config = dict(
    encoder_arch='vit',
    model='image captioner',
    dataset='photos of plants and fungi (iNaturalist)',
    train_examples=90422,
    image_size=48,
    crop_scale_min=1,
    horizontal_flip=True,
    tokenizer='word',
    vocab_size=1482,
    encoder_norm='rmsnorm',
    encoder_norm_position='sandwich',
    encoder_activation='geglu',
    encoder_mlp_ratio=2.67,
    encoder_head_dim=32,
    encoder_fused_qkv=True,
    encoder_bias='all',
    encoder_qk_norm=False,
    encoder_parallel_block=False,
    encoder_inner_norm=False,
    encoder_patch_size=[4, 4],
    encoder_conv_stem=False,
    encoder_layers=6,
    encoder_width=256,
    encoder_positions='sincos',
    fusion='cross_attention',
    label_smoothing=0.05,
    decoder_width=192,
    decoder_layers=6,
    decoder_norm='layernorm',
    decoder_norm_position='sandwich',
    decoder_activation='swiglu',
    decoder_mlp_ratio=2.67,
    decoder_head_dim=48,
    decoder_fused_qkv=False,
    decoder_bias='all',
    decoder_qk_norm=False,
    decoder_parallel_block=False,
    decoder_inner_norm=False,
    decoder_drop_path=0.05,
    decoder_positions='sincos',
    decoder_cross_attention_every=2,
    decoder_tie_embeddings=False,
    init='torch_default',
    optimizer='muon',
    muon_scale='original',
    lr=0.022,
    momentum=0.9,
    nesterov=True,
    orthogonalizer='newton_schulz_5',
    adamw_lr_other_params=0.0014,
    grad_clip=3.0,
    steps=7400,
    batch_size=128,
    epochs=10.5,
    lr_schedule='cosine',
    final_lr_fraction=0.01,
    warmup_steps=220,
    weight_decay=0.01,
    adamw_weight_decay_other_params=0,
)
Rows from block 3 of the image encoder, named by matrix and row number. Rows with one number belong to one neuron. Each number is 50 + 10 x the weight over its row's rms, rounded and kept within 0 to 99. All counts start at 0. After the name is the row's rms in percent of the matrix's.
# gate: MLP gate (encoder.blocks.3.mlp.gate.weight, 672x256), inputs 128-255
# fc1: MLP up (encoder.blocks.3.mlp.fc1.weight, 672x256), inputs 128-255
# fc2: MLP down (encoder.blocks.3.mlp.fc2.weight, 256x672, transposed), outputs 128-255
gate.175 038:45 60 37 41 56 43 68 50 59 43 42 43 52 46 40 50 40 43 59 30 50 44 54 55 53 47 63 54 54 42 54 39 58 46 56 53 45 64 51 57 46 52 72 64 45 48 40 48 64 42 54 38 39 57 49 56 37 28 50 48 51 89 47 48 53 53 50 51 54 65 49 45 66 46 42 38 52 56 58 66 51 61 37 49 63 54 32 43 69 46 48 55 56 68 54 41 52 53 79 41 43 48 50 55 36 60 36 59 46 54 44 49 61 42 47 54 51 48 47 43 64 61 38 38 65 40 57 40
fc1.175 035:50 29 47 56 49 56 47 34 34 49 65 63 41 50 69 53 73 50 38 62 43 59 43 47 59 69 57 44 51 53 44 57 24 52 44 48 55 45 38 38 36 47 25 49 65 58 49 52 44 46 59 59 50 47 45 42 63 70 47 49 52 16 49 47 41 66 46 40 48 19 48 59 48 49 47 63 68 51 43 50 47 56 62 48 35 46 51 62 30 59 60 49 48 48 47 47 55 44 25 56 42 50 57 44 70 35 58 35 47 34 42 54 50 42 50 49 53 46 45 61 35 43 47 66 53 56 54 65
fc2.175 033:58 42 79 49 68 55 49 49 42 43 62 54 51 59 52 53 33 51 35 60 40 51 64 46 54 58 77 44 62 46 64 34 57 34 60 49 66 55 45 47 56 39 55 43 41 54 36 32 59 56 58 48 39 66 55 64 43 51 52 67 47 47 41 50 43 62 48 33 37 63 54 41 49 39 34 58 44 55 43 38 43 57 39 39 48 48 45 42 42 52 37 52 36 37 58 52 50 57 37 47 45 44 33 39 42 72 31 59 49 63 55 66 36 45 49 54 51 49 57 47 72 58 59 43 53 38 57 41
gate.176 014:61 59 47 39 36 41 43 45 57 61 69 59 51 49 38 39 57 41 59 53 38 49 49 33 45 44 46 41 60 64 66 60 58 60 54 59 56 58 41 58 63 56 33 56 53 64 49 55 63 52 57 52 51 53 57 45 45 44 51 51 67 55 51 40 44 56 41 48 41 61 35 67 60 45 48 44 71 44 52 54 60 41 36 59 48 50 49 69 44 58 64 34 43 54 37 50 42 36 46 70 51 38 51 33 32 39 35 51 59 60 54 38 66 47 43 53 68 42 38 47 47 45 49 60 56 54 46 36
fc1.176 014:54 45 61 53 62 37 57 65 36 46 60 41 55 44 55 52 49 51 46 37 65 47 58 59 43 39 30 44 41 45 48 59 45 48 52 29 40 64 53 37 39 39 74 65 45 40 67 53 58 61 46 50 36 62 40 63 40 42 48 51 47 41 68 64 34 72 64 63 62 48 52 43 46 43 42 67 53 42 51 34 49 52 62 48 47 37 44 55 40 52 69 64 33 49 49 66 52 52 38 34 36 37 53 73 58 70 52 37 53 61 44 42 40 59 34 34 26 45 59 38 47 55 48 56 39 58 36 44
fc2.176 014:55 33 44 49 50 44 64 47 34 59 50 42 67 48 48 51 57 48 53 46 69 35 68 51 36 37 42 60 48 71 42 44 58 33 40 38 40 64 51 41 33 41 65 44 48 62 51 46 55 44 60 41 57 55 63 59 43 42 37 67 65 44 67 48 49 68 56 65 59 40 55 47 62 56 40 43 35 37 59 39 63 42 65 54 34 37 43 33 41 41 60 56 45 56 46 52 54 37 47 59 47 54 44 66 43 63 52 39 44 39 43 39 56 63 37 41 39 45 54 61 54 37 45 39 47 39 48 50
gate.177 200:52 54 54 47 51 56 41 68 67 58 52 54 52 56 39 71 62 45 38 56 46 45 47 73 36 51 49 44 60 70 55 51 30 41 47 36 61 51 67 67 53 50 52 73 61 43 49 54 43 49 28 43 60 39 62 42 54 55 42 51 58 47 54 34 44 39 51 48 45 54 46 49 48 53 61 51 29 44 33 56 55 53 39 68 50 50 54 58 43 42 56 58 62 56 76 50 49 45 51 40 54 54 52 54 38 47 50 56 56 65 40 48 64 51 65 69 50 42 54 48 36 37 55 59 42 41 46 49
fc1.177 197:35 74 64 62 49 33 43 57 60 55 57 60 42 41 52 45 40 56 48 61 63 47 45 36 38 58 42 59 60 40 48 45 71 59 45 44 58 47 59 34 40 61 65 58 55 54 31 50 39 47 65 53 61 46 57 52 53 32 70 45 37 37 54 54 51 45 39 54 50 31 44 57 57 48 54 40 56 45 56 61 52 55 38 33 56 59 38 50 55 56 36 35 51 34 46 51 74 61 42 58 47 60 51 41 55 37 54 51 53 57 70 44 50 56 47 44 56 50 63 63 79 38 59 56 56 57 56 30
fc2.177 191:34 53 56 52 32 44 44 55 42 49 78 35 40 66 33 48 45 50 48 55 54 46 49 56 58 56 47 59 65 43 43 42 56 54 48 51 56 45 52 53 40 47 34 64 49 73 51 40 42 47 29 58 66 51 58 50 56 52 41 58 52 41 49 55 42 53 56 63 41 37 54 66 59 66 45 58 64 55 74 41 32 53 57 39 46 40 44 60 48 62 34 31 48 39 62 32 63 40 44 58 72 48 49 51 27 40 41 36 45 57 52 47 52 61 40 56 43 62 45 53 50 42 45 66 17 47 50 42
gate.178 168:35 46 39 54 61 56 64 55 45 36 46 53 47 54 67 43 47 38 39 65 50 57 51 48 49 47 60 46 52 60 53 70 47 61 36 42 33 73 55 47 55 60 58 55 52 53 58 45 44 53 51 40 63 45 54 46 62 57 33 51 58 54 36 31 26 41 68 46 57 43 31 53 63 42 43 47 66 56 55 44 53 43 38 73 47 45 49 48 65 36 59 65 42 63 55 55 46 35 38 38 43 45 30 56 66 51 56 70 55 58 63 56 53 48 51 50 69 45 54 57 48 43 53 41 37 48 47 83
fc1.178 177:54 32 46 49 33 58 21 58 40 70 47 46 58 48 43 60 52 52 60 43 60 47 38 40 60 58 34 51 48 47 40 19 47 38 55 53 78 33 28 62 47 43 44 49 29 53 47 52 62 56 50 64 45 57 52 49 43 50 62 34 46 57 73 61 81 54 36 54 47 52 57 44 33 51 65 58 49 53 43 45 51 43 67 30 30 62 74 47 40 58 42 48 45 48 38 49 60 53 49 57 56 44 58 60 41 37 46 34 44 45 34 55 38 51 51 52 37 47 57 39 46 56 41 45 59 49 49 25
fc2.178 166:72 76 58 50 28 45 38 50 47 52 59 42 51 62 58 30 64 55 54 56 58 41 48 51 60 65 60 45 61 50 61 50 50 44 51 52 45 43 33 45 47 42 55 49 38 44 53 41 45 63 73 47 58 51 74 62 57 55 50 67 61 39 42 56 50 37 44 50 44 49 54 71 60 69 57 54 46 38 52 48 56 38 48 57 62 61 50 41 61 47 47 59 42 52 37 41 59 58 48 52 52 56 47 49 37 39 34 58 48 38 57 46 26 42 34 55 63 51 59 44 46 49 38 43 45 47 46 43
gate.179 018:60 42 64 46 46 42 59 62 57 42 66 48 64 43 52 67 62 38 58 61 42 54 44 56 58 52 47 68 58 51 60 53 56 38 44 51 43 56 36 36 28 37 50 50 55 48 55 48 43 56 51 48 53 55 50 27 56 60 61 65 42 36 51 34 53 49 48 61 55 63 37 60 56 46 66 43 40 59 54 32 48 43 54 40 58 34 72 37 43 46 46 58 45 45 64 52 58 53 47 62 44 63 48 60 44 28 48 48 57 41 59 26 43 47 36 43 58 48 53 35 60 44 57 51 63 38 61 45
fc1.179 016:56 50 46 58 56 50 50 51 54 38 32 44 45 54 43 47 32 46 62 38 51 70 63 50 52 59 44 28 46 62 44 44 57 61 58 46 63 35 70 47 41 46 33 64 34 47 40 49 32 40 43 36 48 64 46 60 52 57 30 50 45 43 52 61 48 48 55 44 57 57 50 44 54 42 45 73 31 36 45 57 48 52 25 45 63 40 50 55 25 50 56 43 40 45 37 53 59 53 55 55 53 35 73 48 34 54 44 55 52 62 55 56 44 53 47 48 48 55 36 60 65 47 46 34 48 41 63 60
fc2.179 015:52 40 52 58 44 54 49 67 42 62 52 36 51 38 61 58 38 44 39 58 41 49 41 46 61 49 47 52 45 44 62 53 58 62 54 65 52 33 69 47 45 43 55 70 33 47 36 77 42 64 37 62 34 49 33 40 42 54 45 47 47 43 54 51 46 50 54 49 50 55 41 55 56 51 36 56 40 53 56 41 62 44 36 51 64 50 53 53 43 62 37 42 37 37 59 69 44 44 59 36 46 31 39 49 40 57 35 49 56 45 50 53 36 54 55 50 36 56 38 46 58 39 28 59 46 28 64 49
gate.180 014:59 41 51 39 33 31 37 48 33 46 70 40 45 59 53 58 54 46 51 52 59 49 52 37 55 62 60 61 61 48 35 56 31 41 40 61 55 30 45 59 48 57 50 64 55 50 40 71 61 58 38 45 27 41 61 48 63 60 53 45 33 51 53 63 34 45 65 62 59 46 44 33 39 52 46 60 51 39 66 41 39 33 58 71 55 53 45 57 41 59 58 54 58 40 50 28 53 42 39 37 34 63 39 51 42 35 62 60 50 54 41 55 46 60 45 59 49 56 57 48 41 48 73 38 45 42 36 40
fc1.180 014:58 65 56 51 62 51 56 40 56 69 59 65 47 36 51 34 58 50 61 50 59 42 37 43 53 45 39 33 46 57 61 41 59 50 38 61 60 43 35 41 34 42 38 59 55 65 62 46 44 56 43 53 56 53 43 45 56 42 44 40 35 56 61 58 42 41 35 43 47 36 45 50 58 55 54 55 54 34 63 64 58 71 53 50 35 32 43 53 62 56 67 31 43 50 55 47 67 52 45 52 53 50 41 44 44 71 45 35 67 57 60 63 45 66 53 62 48 51 62 68 43 55 55 64 63 51 47 58
fc2.180 013:49 67 58 62 66 56 60 46 46 53 53 63 44 40 33 41 61 32 46 52 60 58 69 69 49 31 41 52 43 68 39 37 58 33 47 60 39 59 39 50 39 55 60 43 35 49 50 43 67 55 56 62 42 39 42 47 46 50 61 60 41 46 62 39 52 42 60 38 47 57 57 55 51 43 45 39 58 37 46 41 66 63 53 41 34 34 36 63 59 71 57 33 42 54 60 63 66 66 51 44 44 51 54 51 40 68 34 37 74 48 49 62 59 51 57 42 51 57 40 63 57 42 38 62 46 57 44 67
gate.181 013:48 39 43 65 44 45 59 37 56 53 63 50 50 55 54 42 59 52 43 58 61 60 39 43 47 45 62 34 53 50 38 64 50 39 42 47 41 50 61 58 60 40 43 62 56 28 66 51 40 60 57 37 62 33 40 44 64 56 61 34 50 44 54 39 45 36 31 59 54 52 52 45 60 56 52 64 30 40 73 63 54 62 55 47 52 66 38 32 54 52 55 57 51 46 51 62 52 49 56 53 39 44 45 52 56 40 41 42 34 56 39 51 65 57 38 42 55 57 58 57 52 51 56 62 47 54 67 50
fc1.181 014:46 52 67 52 65 30 56 63 42 56 49 60 39 58 38 60 59 51 39 53 52 29 62 58 56 63 58 35 41 49 61 69 45 37 46 39 38 55 52 60 48 57 54 57 42 43 49 50 57 35 53 50 43 40 35 70 53 61 56 31 51 57 37 58 50 39 46 41 77 46 59 48 50 42 59 36 31 49 48 42 53 58 42 35 58 61 48 47 62 56 53 50 51 49 69 52 41 49 52 43 64 35 33 68 46 52 42 53 42 64 60 57 59 37 61 46 51 60 55 44 48 44 69 61 68 50 33 52
fc2.181 013:41 62 56 54 67 37 63 44 52 58 39 64 57 52 59 64 44 34 44 63 43 63 66 42 67 52 49 44 38 37 63 45 66 46 39 51 34 49 62 50 58 60 70 37 44 51 33 48 39 47 41 55 50 46 63 69 43 38 32 34 68 58 61 39 56 55 55 62 64 39 45 60 60 35 66 36 47 47 61 68 43 53 46 46 63 57 44 52 49 57 34 61 32 44 49 45 39 51 43 38 43 41 39 62 40 48 48 63 63 57 62 51 43 34 55 53 36 62 61 52 60 52 65 49 45 73 57 39
gate.182 190:36 50 69 50 39 45 53 61 52 26 50 71 46 56 50 51 56 40 48 38 42 54 27 53 32 55 57 49 47 41 62 43 41 59 57 29 67 43 35 65 66 60 48 40 47 47 54 53 44 40 46 57 38 50 51 64 56 57 36 55 47 48 47 32 45 66 65 38 41 41 27 52 50 51 45 48 47 51 43 57 49 51 44 36 43 54 53 49 66 49 48 62 64 45 43 53 45 55 45 51 43 66 47 70 49 52 57 49 74 39 36 50 54 41 51 57 56 53 47 47 63 55 41 51 42 56 52 63
fc1.182 194:34 68 63 46 32 45 38 41 42 39 50 58 37 52 33 58 48 66 55 50 53 55 57 44 37 62 35 56 51 53 44 54 47 41 37 40 55 47 43 51 59 34 59 66 38 49 37 40 31 44 66 56 58 48 67 54 33 46 50 50 62 52 37 59 50 39 62 59 63 59 55 48 47 57 40 37 51 36 37 25 47 45 57 53 72 54 41 51 35 40 65 52 46 61 47 55 66 56 45 55 56 48 75 54 54 53 40 50 36 52 56 59 74 71 68 69 62 37 60 67 36 46 67 61 62 55 36 57
fc2.182 195:39 39 49 63 52 53 43 39 44 52 43 46 41 51 53 36 33 53 26 63 59 45 23 62 52 55 45 55 36 46 54 45 48 37 25 68 53 50 59 53 48 51 64 48 57 36 44 48 56 51 45 47 65 34 46 68 48 42 65 40 39 56 61 38 55 53 46 41 44 39 44 53 73 45 48 42 70 36 34 49 46 52 59 67 52 60 39 42 56 58 47 54 52 40 58 55 43 48 42 46 54 49 40 57 67 42 45 51 48 50 24 42 56 33 70 57 52 46 51 46 47 51 44 70 64 32 49 41
gate.183 070:60 48 45 58 44 44 72 73 73 54 45 37 30 53 42 59 48 62 63 51 50 48 53 47 51 29 49 55 52 47 58 45 45 43 43 52 54 64 57 37 52 44 45 59 46 34 64 58 37 42 49 52 27 42 34 48 28 44 53 32 44 53 46 58 51 65 42 54 47 48 51 61 36 44 43 50 30 35 53 47 57 51 51 50 67 56 35 53 65 45 48 39 52 47 58 63 57 47 48 43 40 55 51 53 43 58 54 31 52 41 61 51 54 37 50 54 56 46 43 34 55 69 48 48 42 55 45 33
fc1.183 071:51 53 33 40 52 51 31 51 46 47 47 59 62 40 39 47 36 46 64 59 67 52 67 39 42 59 37 33 56 57 56 64 46 57 55 36 41 48 60 33 54 53 44 37 63 33 46 34 42 62 39 50 41 39 65 48 59 48 54 50 58 55 41 54 43 44 66 59 35 41 41 29 36 48 45 39 38 46 34 32 49 47 54 46 62 42 45 48 43 51 43 43 41 30 39 61 55 60 47 69 39 41 50 54 40 53 45 59 50 52 65 53 52 54 58 59 48 68 48 48 59 64 34 43 31 62 48 33
fc2.183 058:59 55 49 51 59 50 48 33 59 26 63 49 50 54 48 45 38 59 90 54 59 48 57 45 54 53 51 48 55 56 36 41 53 44 42 56 38 54 46 60 46 53 43 53 43 23 48 57 55 52 36 44 49 35 46 52 40 62 55 42 49 35 42 40 51 49 44 41 41 58 37 40 47 53 43 51 49 55 41 41 58 53 38 57 55 62 58 46 32 24 51 31 55 48 53 65 46 53 57 55 42 57 62 37 54 57 53 50 49 38 46 59 56 36 48 50 64 67 63 53 63 57 73 48 35 49 52 74
gate.184 016:42 65 37 53 64 37 63 49 55 58 53 57 56 35 39 61 59 51 57 54 47 55 50 42 59 37 59 65 48 74 50 49 40 63 64 59 49 47 43 38 55 41 36 38 44 36 43 52 44 49 58 46 49 52 57 44 41 54 49 61 60 58 38 50 39 42 40 37 54 40 34 63 39 45 49 56 48 69 34 44 54 46 29 39 55 55 40 38 47 36 61 53 60 57 36 56 50 29 47 66 58 59 47 31 63 51 57 70 48 43 32 61 59 68 47 61 42 38 50 66 44 49 52 47 46 45 44 64
fc1.184 019:56 57 42 38 43 40 56 45 63 39 56 37 49 40 43 53 58 69 36 57 45 63 59 42 78 51 47 43 56 39 36 50 43 38 59 62 64 57 55 35 57 53 82 58 39 76 51 50 52 69 49 31 61 51 32 37 61 57 36 38 46 57 59 48 68 47 56 55 33 55 37 36 45 39 45 62 43 43 55 36 34 42 37 56 61 57 44 61 56 55 38 28 54 60 44 59 63 52 65 53 68 56 51 46 63 46 49 42 42 61 57 57 31 34 49 31 57 61 51 61 48 52 46 52 41 47 55 57
fc2.184 016:50 36 57 53 56 42 60 32 43 50 32 42 49 45 55 35 36 45 44 45 39 34 43 52 41 44 63 71 52 43 59 33 51 56 52 39 56 38 38 63 44 58 41 61 50 36 41 53 46 37 41 53 52 59 51 54 69 48 61 53 43 39 47 63 44 45 62 50 60 49 49 35 47 49 50 34 51 54 36 54 57 39 59 38 56 53 53 50 56 42 61 63 53 55 77 36 48 54 47 36 34 45 46 47 34 35 51 39 67 49 60 48 62 61 67 58 55 45 56 38 65 57 69 55 60 64 50 52
gate.185 014:60 37 57 57 57 38 46 52 41 35 61 50 48 61 54 45 38 43 51 43 53 59 57 63 56 64 63 48 64 48 56 52 60 45 53 56 38 43 64 60 40 66 66 47 34 58 55 49 63 40 36 40 48 44 56 42 48 35 40 70 50 45 55 59 66 47 42 62 63 39 53 66 50 41 68 66 53 31 39 50 32 50 45 41 39 38 57 42 58 34 35 49 60 44 38 67 41 54 49 32 35 72 69 39 61 41 54 35 47 58 43 40 36 42 31 44 62 62 60 58 49 37 36 41 48 38 32 40
fc1.185 014:47 68 67 21 45 49 57 47 55 52 69 49 48 57 35 33 46 46 59 59 49 68 34 63 48 43 51 47 67 46 55 53 53 50 50 55 42 60 46 60 45 56 43 54 45 41 33 43 52 57 54 59 63 49 42 63 34 46 33 67 64 48 51 35 61 57 48 62 49 68 39 51 42 40 44 54 54 53 63 66 36 52 62 44 49 41 60 70 45 51 42 63 33 43 63 35 40 62 57 57 60 58 49 78 48 47 41 51 56 36 55 48 46 62 43 61 50 53 37 58 54 52 40 48 58 36 41 56
fc2.185 013:40 55 49 33 34 56 54 51 52 52 64 43 63 59 48 43 59 58 44 44 54 44 29 50 45 66 57 59 65 33 41 43 40 46 33 48 61 66 46 71 36 55 54 39 59 57 45 54 54 49 42 36 51 53 53 44 39 37 45 59 56 45 58 57 45 37 53 47 34 55 37 63 36 48 67 35 49 62 58 69 47 44 42 31 47 40 41 62 53 36 53 46 51 41 69 39 39 56 62 42 51 61 65 67 45 50 42 47 39 39 50 49 35 64 34 50 52 48 35 45 49 45 43 49 43 37 66 38
gate.186 188:63 52 30 37 52 37 47 55 55 30 60 61 68 47 53 47 53 59 53 54 50 62 71 60 55 56 41 46 63 56 45 40 64 63 59 54 49 55 37 49 45 66 62 55 61 46 70 49 53 40 55 60 46 57 62 39 61 41 45 43 50 62 68 34 43 65 57 55 50 82 66 45 32 65 42 57 38 33 36 50 57 37 59 42 56 56 51 57 37 61 46 39 47 56 56 31 62 52 64 52 47 63 49 53 30 47 29 56 41 53 52 32 36 47 25 68 38 62 58 38 45 64 58 45 70 57 62 51
fc1.186 184:36 45 38 69 46 64 53 40 57 40 36 46 50 47 37 43 56 51 47 39 60 72 57 53 49 53 52 39 48 57 48 41 54 57 49 56 34 56 43 45 57 42 62 41 60 43 50 29 52 56 54 62 40 51 48 31 46 48 60 39 53 54 43 32 61 52 46 52 51 25 44 24 54 58 47 54 32 50 31 55 38 53 48 55 50 45 42 62 41 31 52 59 55 38 60 46 57 51 46 43 43 73 48 50 53 65 58 39 39 48 40 35 39 59 54 49 40 51 50 55 46 71 59 44 42 61 39 55
fc2.186 186:74 60 40 45 40 33 47 41 51 50 51 45 59 40 36 37 41 53 71 64 57 41 49 32 53 43 39 42 65 47 52 45 55 45 68 44 49 45 52 37 46 50 45 53 43 50 49 63 47 48 49 44 44 36 34 61 58 59 50 42 43 40 53 57 72 43 44 34 47 46 62 30 55 39 69 47 49 48 47 56 51 55 29 46 36 55 38 66 63 38 39 31 51 56 49 60 55 59 62 60 40 72 57 43 61 67 37 48 67 28 52 50 55 61 57 50 53 58 63 69 45 60 46 48 65 36 43 48
gate.187 028:62 40 51 54 54 46 53 62 50 48 52 47 47 49 50 58 49 45 68 54 49 50 57 62 56 62 34 43 52 41 43 47 50 67 51 25 42 54 43 59 64 55 44 64 47 51 38 63 46 47 56 43 58 50 41 46 52 74 61 50 62 48 58 54 62 60 47 66 43 70 43 47 62 39 32 57 57 34 48 52 58 67 34 53 61 45 59 56 64 37 45 51 47 52 56 55 46 66 63 67 37 59 70 42 45 66 52 56 56 49 40 48 65 47 58 54 69 61 37 39 38 52 31 52 54 47 66 58
fc1.187 022:31 59 45 64 44 58 36 35 61 65 56 53 48 58 43 20 52 42 47 43 55 70 63 46 44 49 49 47 45 73 46 52 31 53 56 70 62 35 42 40 43 55 60 47 67 61 65 44 60 51 65 64 35 37 43 44 36 53 40 56 49 34 62 44 55 56 40 32 58 34 41 60 39 57 49 66 52 52 47 49 42 31 45 31 52 57 60 47 50 47 46 31 45 49 47 57 44 58 55 51 55 40 43 42 74 51 37 58 46 58 70 39 42 58 58 62 32 46 59 64 52 50 62 57 38 56 54 36
fc2.187 023:44 42 48 53 45 36 47 67 40 57 45 45 58 57 34 37 57 53 41 59 58 49 40 50 35 71 38 42 42 41 52 59 42 60 44 47 52 40 58 34 52 41 48 59 59 62 47 56 65 46 59 39 45 41 43 45 48 66 51 50 34 35 60 48 60 60 42 50 55 58 47 47 47 52 48 55 52 36 57 54 46 53 39 39 44 57 53 61 45 54 53 48 43 52 48 49 62 48 59 69 43 35 61 50 52 60 37 37 54 57 44 37 61 63 57 63 43 60 37 72 53 59 23 75 32 42 36 42
gate.188 188:47 51 45 66 55 51 61 31 64 48 57 47 46 64 40 48 47 59 56 47 43 43 52 57 48 56 35 64 56 64 40 51 50 51 56 43 54 33 47 50 50 55 48 42 47 56 43 40 44 60 58 42 55 51 44 45 51 46 45 44 48 35 53 58 55 70 40 56 46 38 49 50 66 49 56 33 47 48 46 61 46 49 27 49 34 57 48 68 45 57 56 55 55 64 43 47 44 56 39 39 45 53 52 42 49 51 44 70 59 53 66 59 44 51 51 61 61 35 31 34 55 67 52 44 47 51 50 42
fc1.188 179:55 60 44 79 49 58 61 40 70 31 53 42 40 56 48 46 51 59 50 54 47 51 50 52 45 48 29 55 57 59 35 42 52 47 48 46 55 30 49 53 59 57 42 52 46 53 37 38 40 58 57 36 51 56 27 35 54 40 50 41 52 35 63 62 63 77 59 57 51 45 41 41 66 63 55 35 39 39 45 56 45 45 34 45 43 56 51 50 45 56 50 49 48 66 46 42 41 51 38 51 43 49 36 50 63 50 47 60 56 47 67 53 44 59 48 54 64 27 36 40 49 64 55 52 50 60 55 52
fc2.188 189:55 47 38 47 57 41 74 61 46 31 37 43 34 55 45 44 52 62 63 41 53 54 39 55 65 57 31 44 38 42 41 74 53 48 40 43 35 41 52 47 46 52 64 40 47 69 54 44 44 49 41 46 64 38 43 65 37 42 45 34 57 51 53 46 43 62 46 50 57 51 61 63 60 41 60 58 53 42 30 49 62 47 61 48 65 34 54 66 48 44 54 43 38 53 55 49 50 53 60 55 34 54 57 36 45 42 64 45 48 48 43 47 43 63 48 33 50 42 54 46 33 51 43 51 38 89 61 45
gate.189 161:48 47 46 59 39 54 67 54 54 39 46 36 68 64 42 59 65 44 45 63 51 52 49 51 36 57 47 61 40 46 56 50 44 40 48 60 59 58 58 46 49 52 57 45 48 49 42 66 43 46 46 66 51 49 35 58 53 51 43 53 25 59 61 50 28 40 53 64 44 78 40 71 71 53 82 72 66 53 48 42 35 52 54 55 51 67 33 38 57 39 57 56 49 48 40 52 56 46 39 37 57 43 38 59 22 57 48 53 65 49 40 55 50 36 55 46 27 42 70 54 50 45 31 57 53 47 40 58
fc1.189 157:44 37 61 47 61 57 40 58 68 64 72 37 48 47 57 58 33 43 40 53 32 57 63 47 43 31 43 46 69 49 45 57 40 37 35 60 49 56 50 53 48 55 55 47 63 49 40 73 44 43 42 41 55 36 59 40 47 28 42 44 38 56 53 50 41 66 41 57 55 47 56 61 59 50 46 59 49 54 61 52 57 65 69 47 54 60 46 39 50 47 58 52 42 49 57 53 41 52 66 39 65 39 67 53 52 41 39 62 57 65 53 27 45 64 62 61 53 56 40 38 33 60 49 47 49 49 56 69
fc2.189 141:54 80 59 54 47 61 56 64 44 50 48 60 49 42 58 55 41 40 34 42 39 54 50 40 30 32 42 59 39 33 66 54 42 67 33 56 55 31 58 43 64 59 32 52 52 48 70 44 39 47 57 43 46 46 53 47 52 46 49 44 34 50 54 64 65 56 57 63 60 59 52 58 57 35 45 40 52 52 35 18 47 49 51 50 47 56 40 44 40 57 45 53 59 45 44 59 63 63 45 52 57 57 61 45 30 62 38 46 68 51 42 42 51 46 45 49 46 60 57 54 52 51 77 44 58 61 48 40
gate.190 177:56 46 67 31 55 46 36 61 51 40 60 48 60 32 51 49 35 45 67 64 37 45 62 55 55 47 35 19 62 48 54 61 38 55 66 45 48 51 55 32 46 50 56 26 74 38 45 54 64 47 48 60 48 39 53 59 54 32 67 60 56 40 59 54 42 39 55 43 62 62 48 59 42 61 65 43 60 46 66 46 48 53 71 43 37 55 48 39 49 49 51 49 47 51 42 38 44 51 35 66 54 47 54 55 54 76 52 63 53 29 50 45 39 44 51 39 57 55 68 54 60 43 50 54 48 36 31 37
fc1.190 182:56 48 50 34 50 45 38 56 52 37 66 54 72 29 41 46 40 52 70 58 41 55 51 36 63 43 39 29 65 46 50 49 47 59 59 46 33 58 54 38 45 47 53 31 67 37 48 39 55 47 44 72 48 37 69 66 50 38 70 57 62 33 43 56 37 39 39 46 54 44 52 53 38 56 66 44 53 64 54 42 41 51 59 39 47 47 42 47 67 50 56 53 47 43 43 33 34 50 33 62 53 48 47 49 57 71 44 66 49 37 54 43 39 37 50 43 42 54 70 45 53 45 44 57 44 35 52 40
fc2.190 170:61 47 50 47 28 47 46 50 42 31 41 49 57 28 32 71 47 49 47 69 46 41 43 51 52 43 36 41 71 59 55 29 37 32 60 58 40 42 49 58 46 38 46 50 37 42 48 67 56 45 57 53 55 57 63 59 54 49 61 54 51 46 58 41 63 56 34 48 49 67 51 60 39 31 46 47 46 53 44 44 50 43 33 44 50 63 39 33 43 51 37 49 48 57 46 61 59 60 44 62 67 63 55 65 46 37 53 41 62 57 36 63 59 52 61 43 34 56 60 64 51 59 64 54 50 40 49 40
gate.191 198:36 56 48 44 39 51 36 45 47 42 46 52 60 43 43 55 38 42 46 57 26 52 45 64 41 38 50 49 58 47 53 56 49 55 64 57 48 38 40 42 44 54 55 58 56 63 45 43 33 57 40 57 51 46 64 56 57 37 60 47 53 26 55 66 46 55 64 48 56 61 34 58 51 47 31 49 51 42 34 51 49 51 50 46 36 49 57 29 44 55 57 48 51 49 44 57 58 55 41 56 54 52 43 44 67 73 36 63 61 45 44 46 60 55 58 45 57 33 62 60 33 55 32 36 48 53 59 51
fc1.191 189:65 44 60 52 63 50 64 57 63 59 55 39 39 56 52 40 63 49 54 38 76 49 45 45 54 60 53 52 44 38 47 41 48 52 44 47 61 56 53 65 60 47 40 45 46 33 49 60 61 46 53 44 50 59 31 41 35 57 44 42 53 72 47 34 59 51 43 51 47 44 60 34 50 57 72 52 46 65 63 58 49 50 57 44 57 49 47 68 53 35 41 52 54 55 60 42 44 41 63 39 36 43 58 55 28 31 59 40 49 60 43 58 40 51 42 61 42 65 35 40 63 43 73 73 46 50 32 50
fc2.191 185:60 64 68 60 55 55 53 59 42 49 46 57 39 36 51 59 34 40 25 43 58 38 50 49 27 60 46 46 68 55 69 55 48 50 60 45 53 51 53 56 66 64 41 52 54 34 46 53 42 33 49 36 36 45 57 54 69 55 42 31 31 62 58 58 43 58 39 36 41 56 35 34 49 32 51 41 58 51 49 53 65 74 40 40 49 67 59 67 53 35 71 56 53 59 60 44 71 47 64 54 55 36 31 67 48 43 44 55 42 60 53 49 39 51 48 51 31 68 67 48 61 52 58 60 62 48 67 49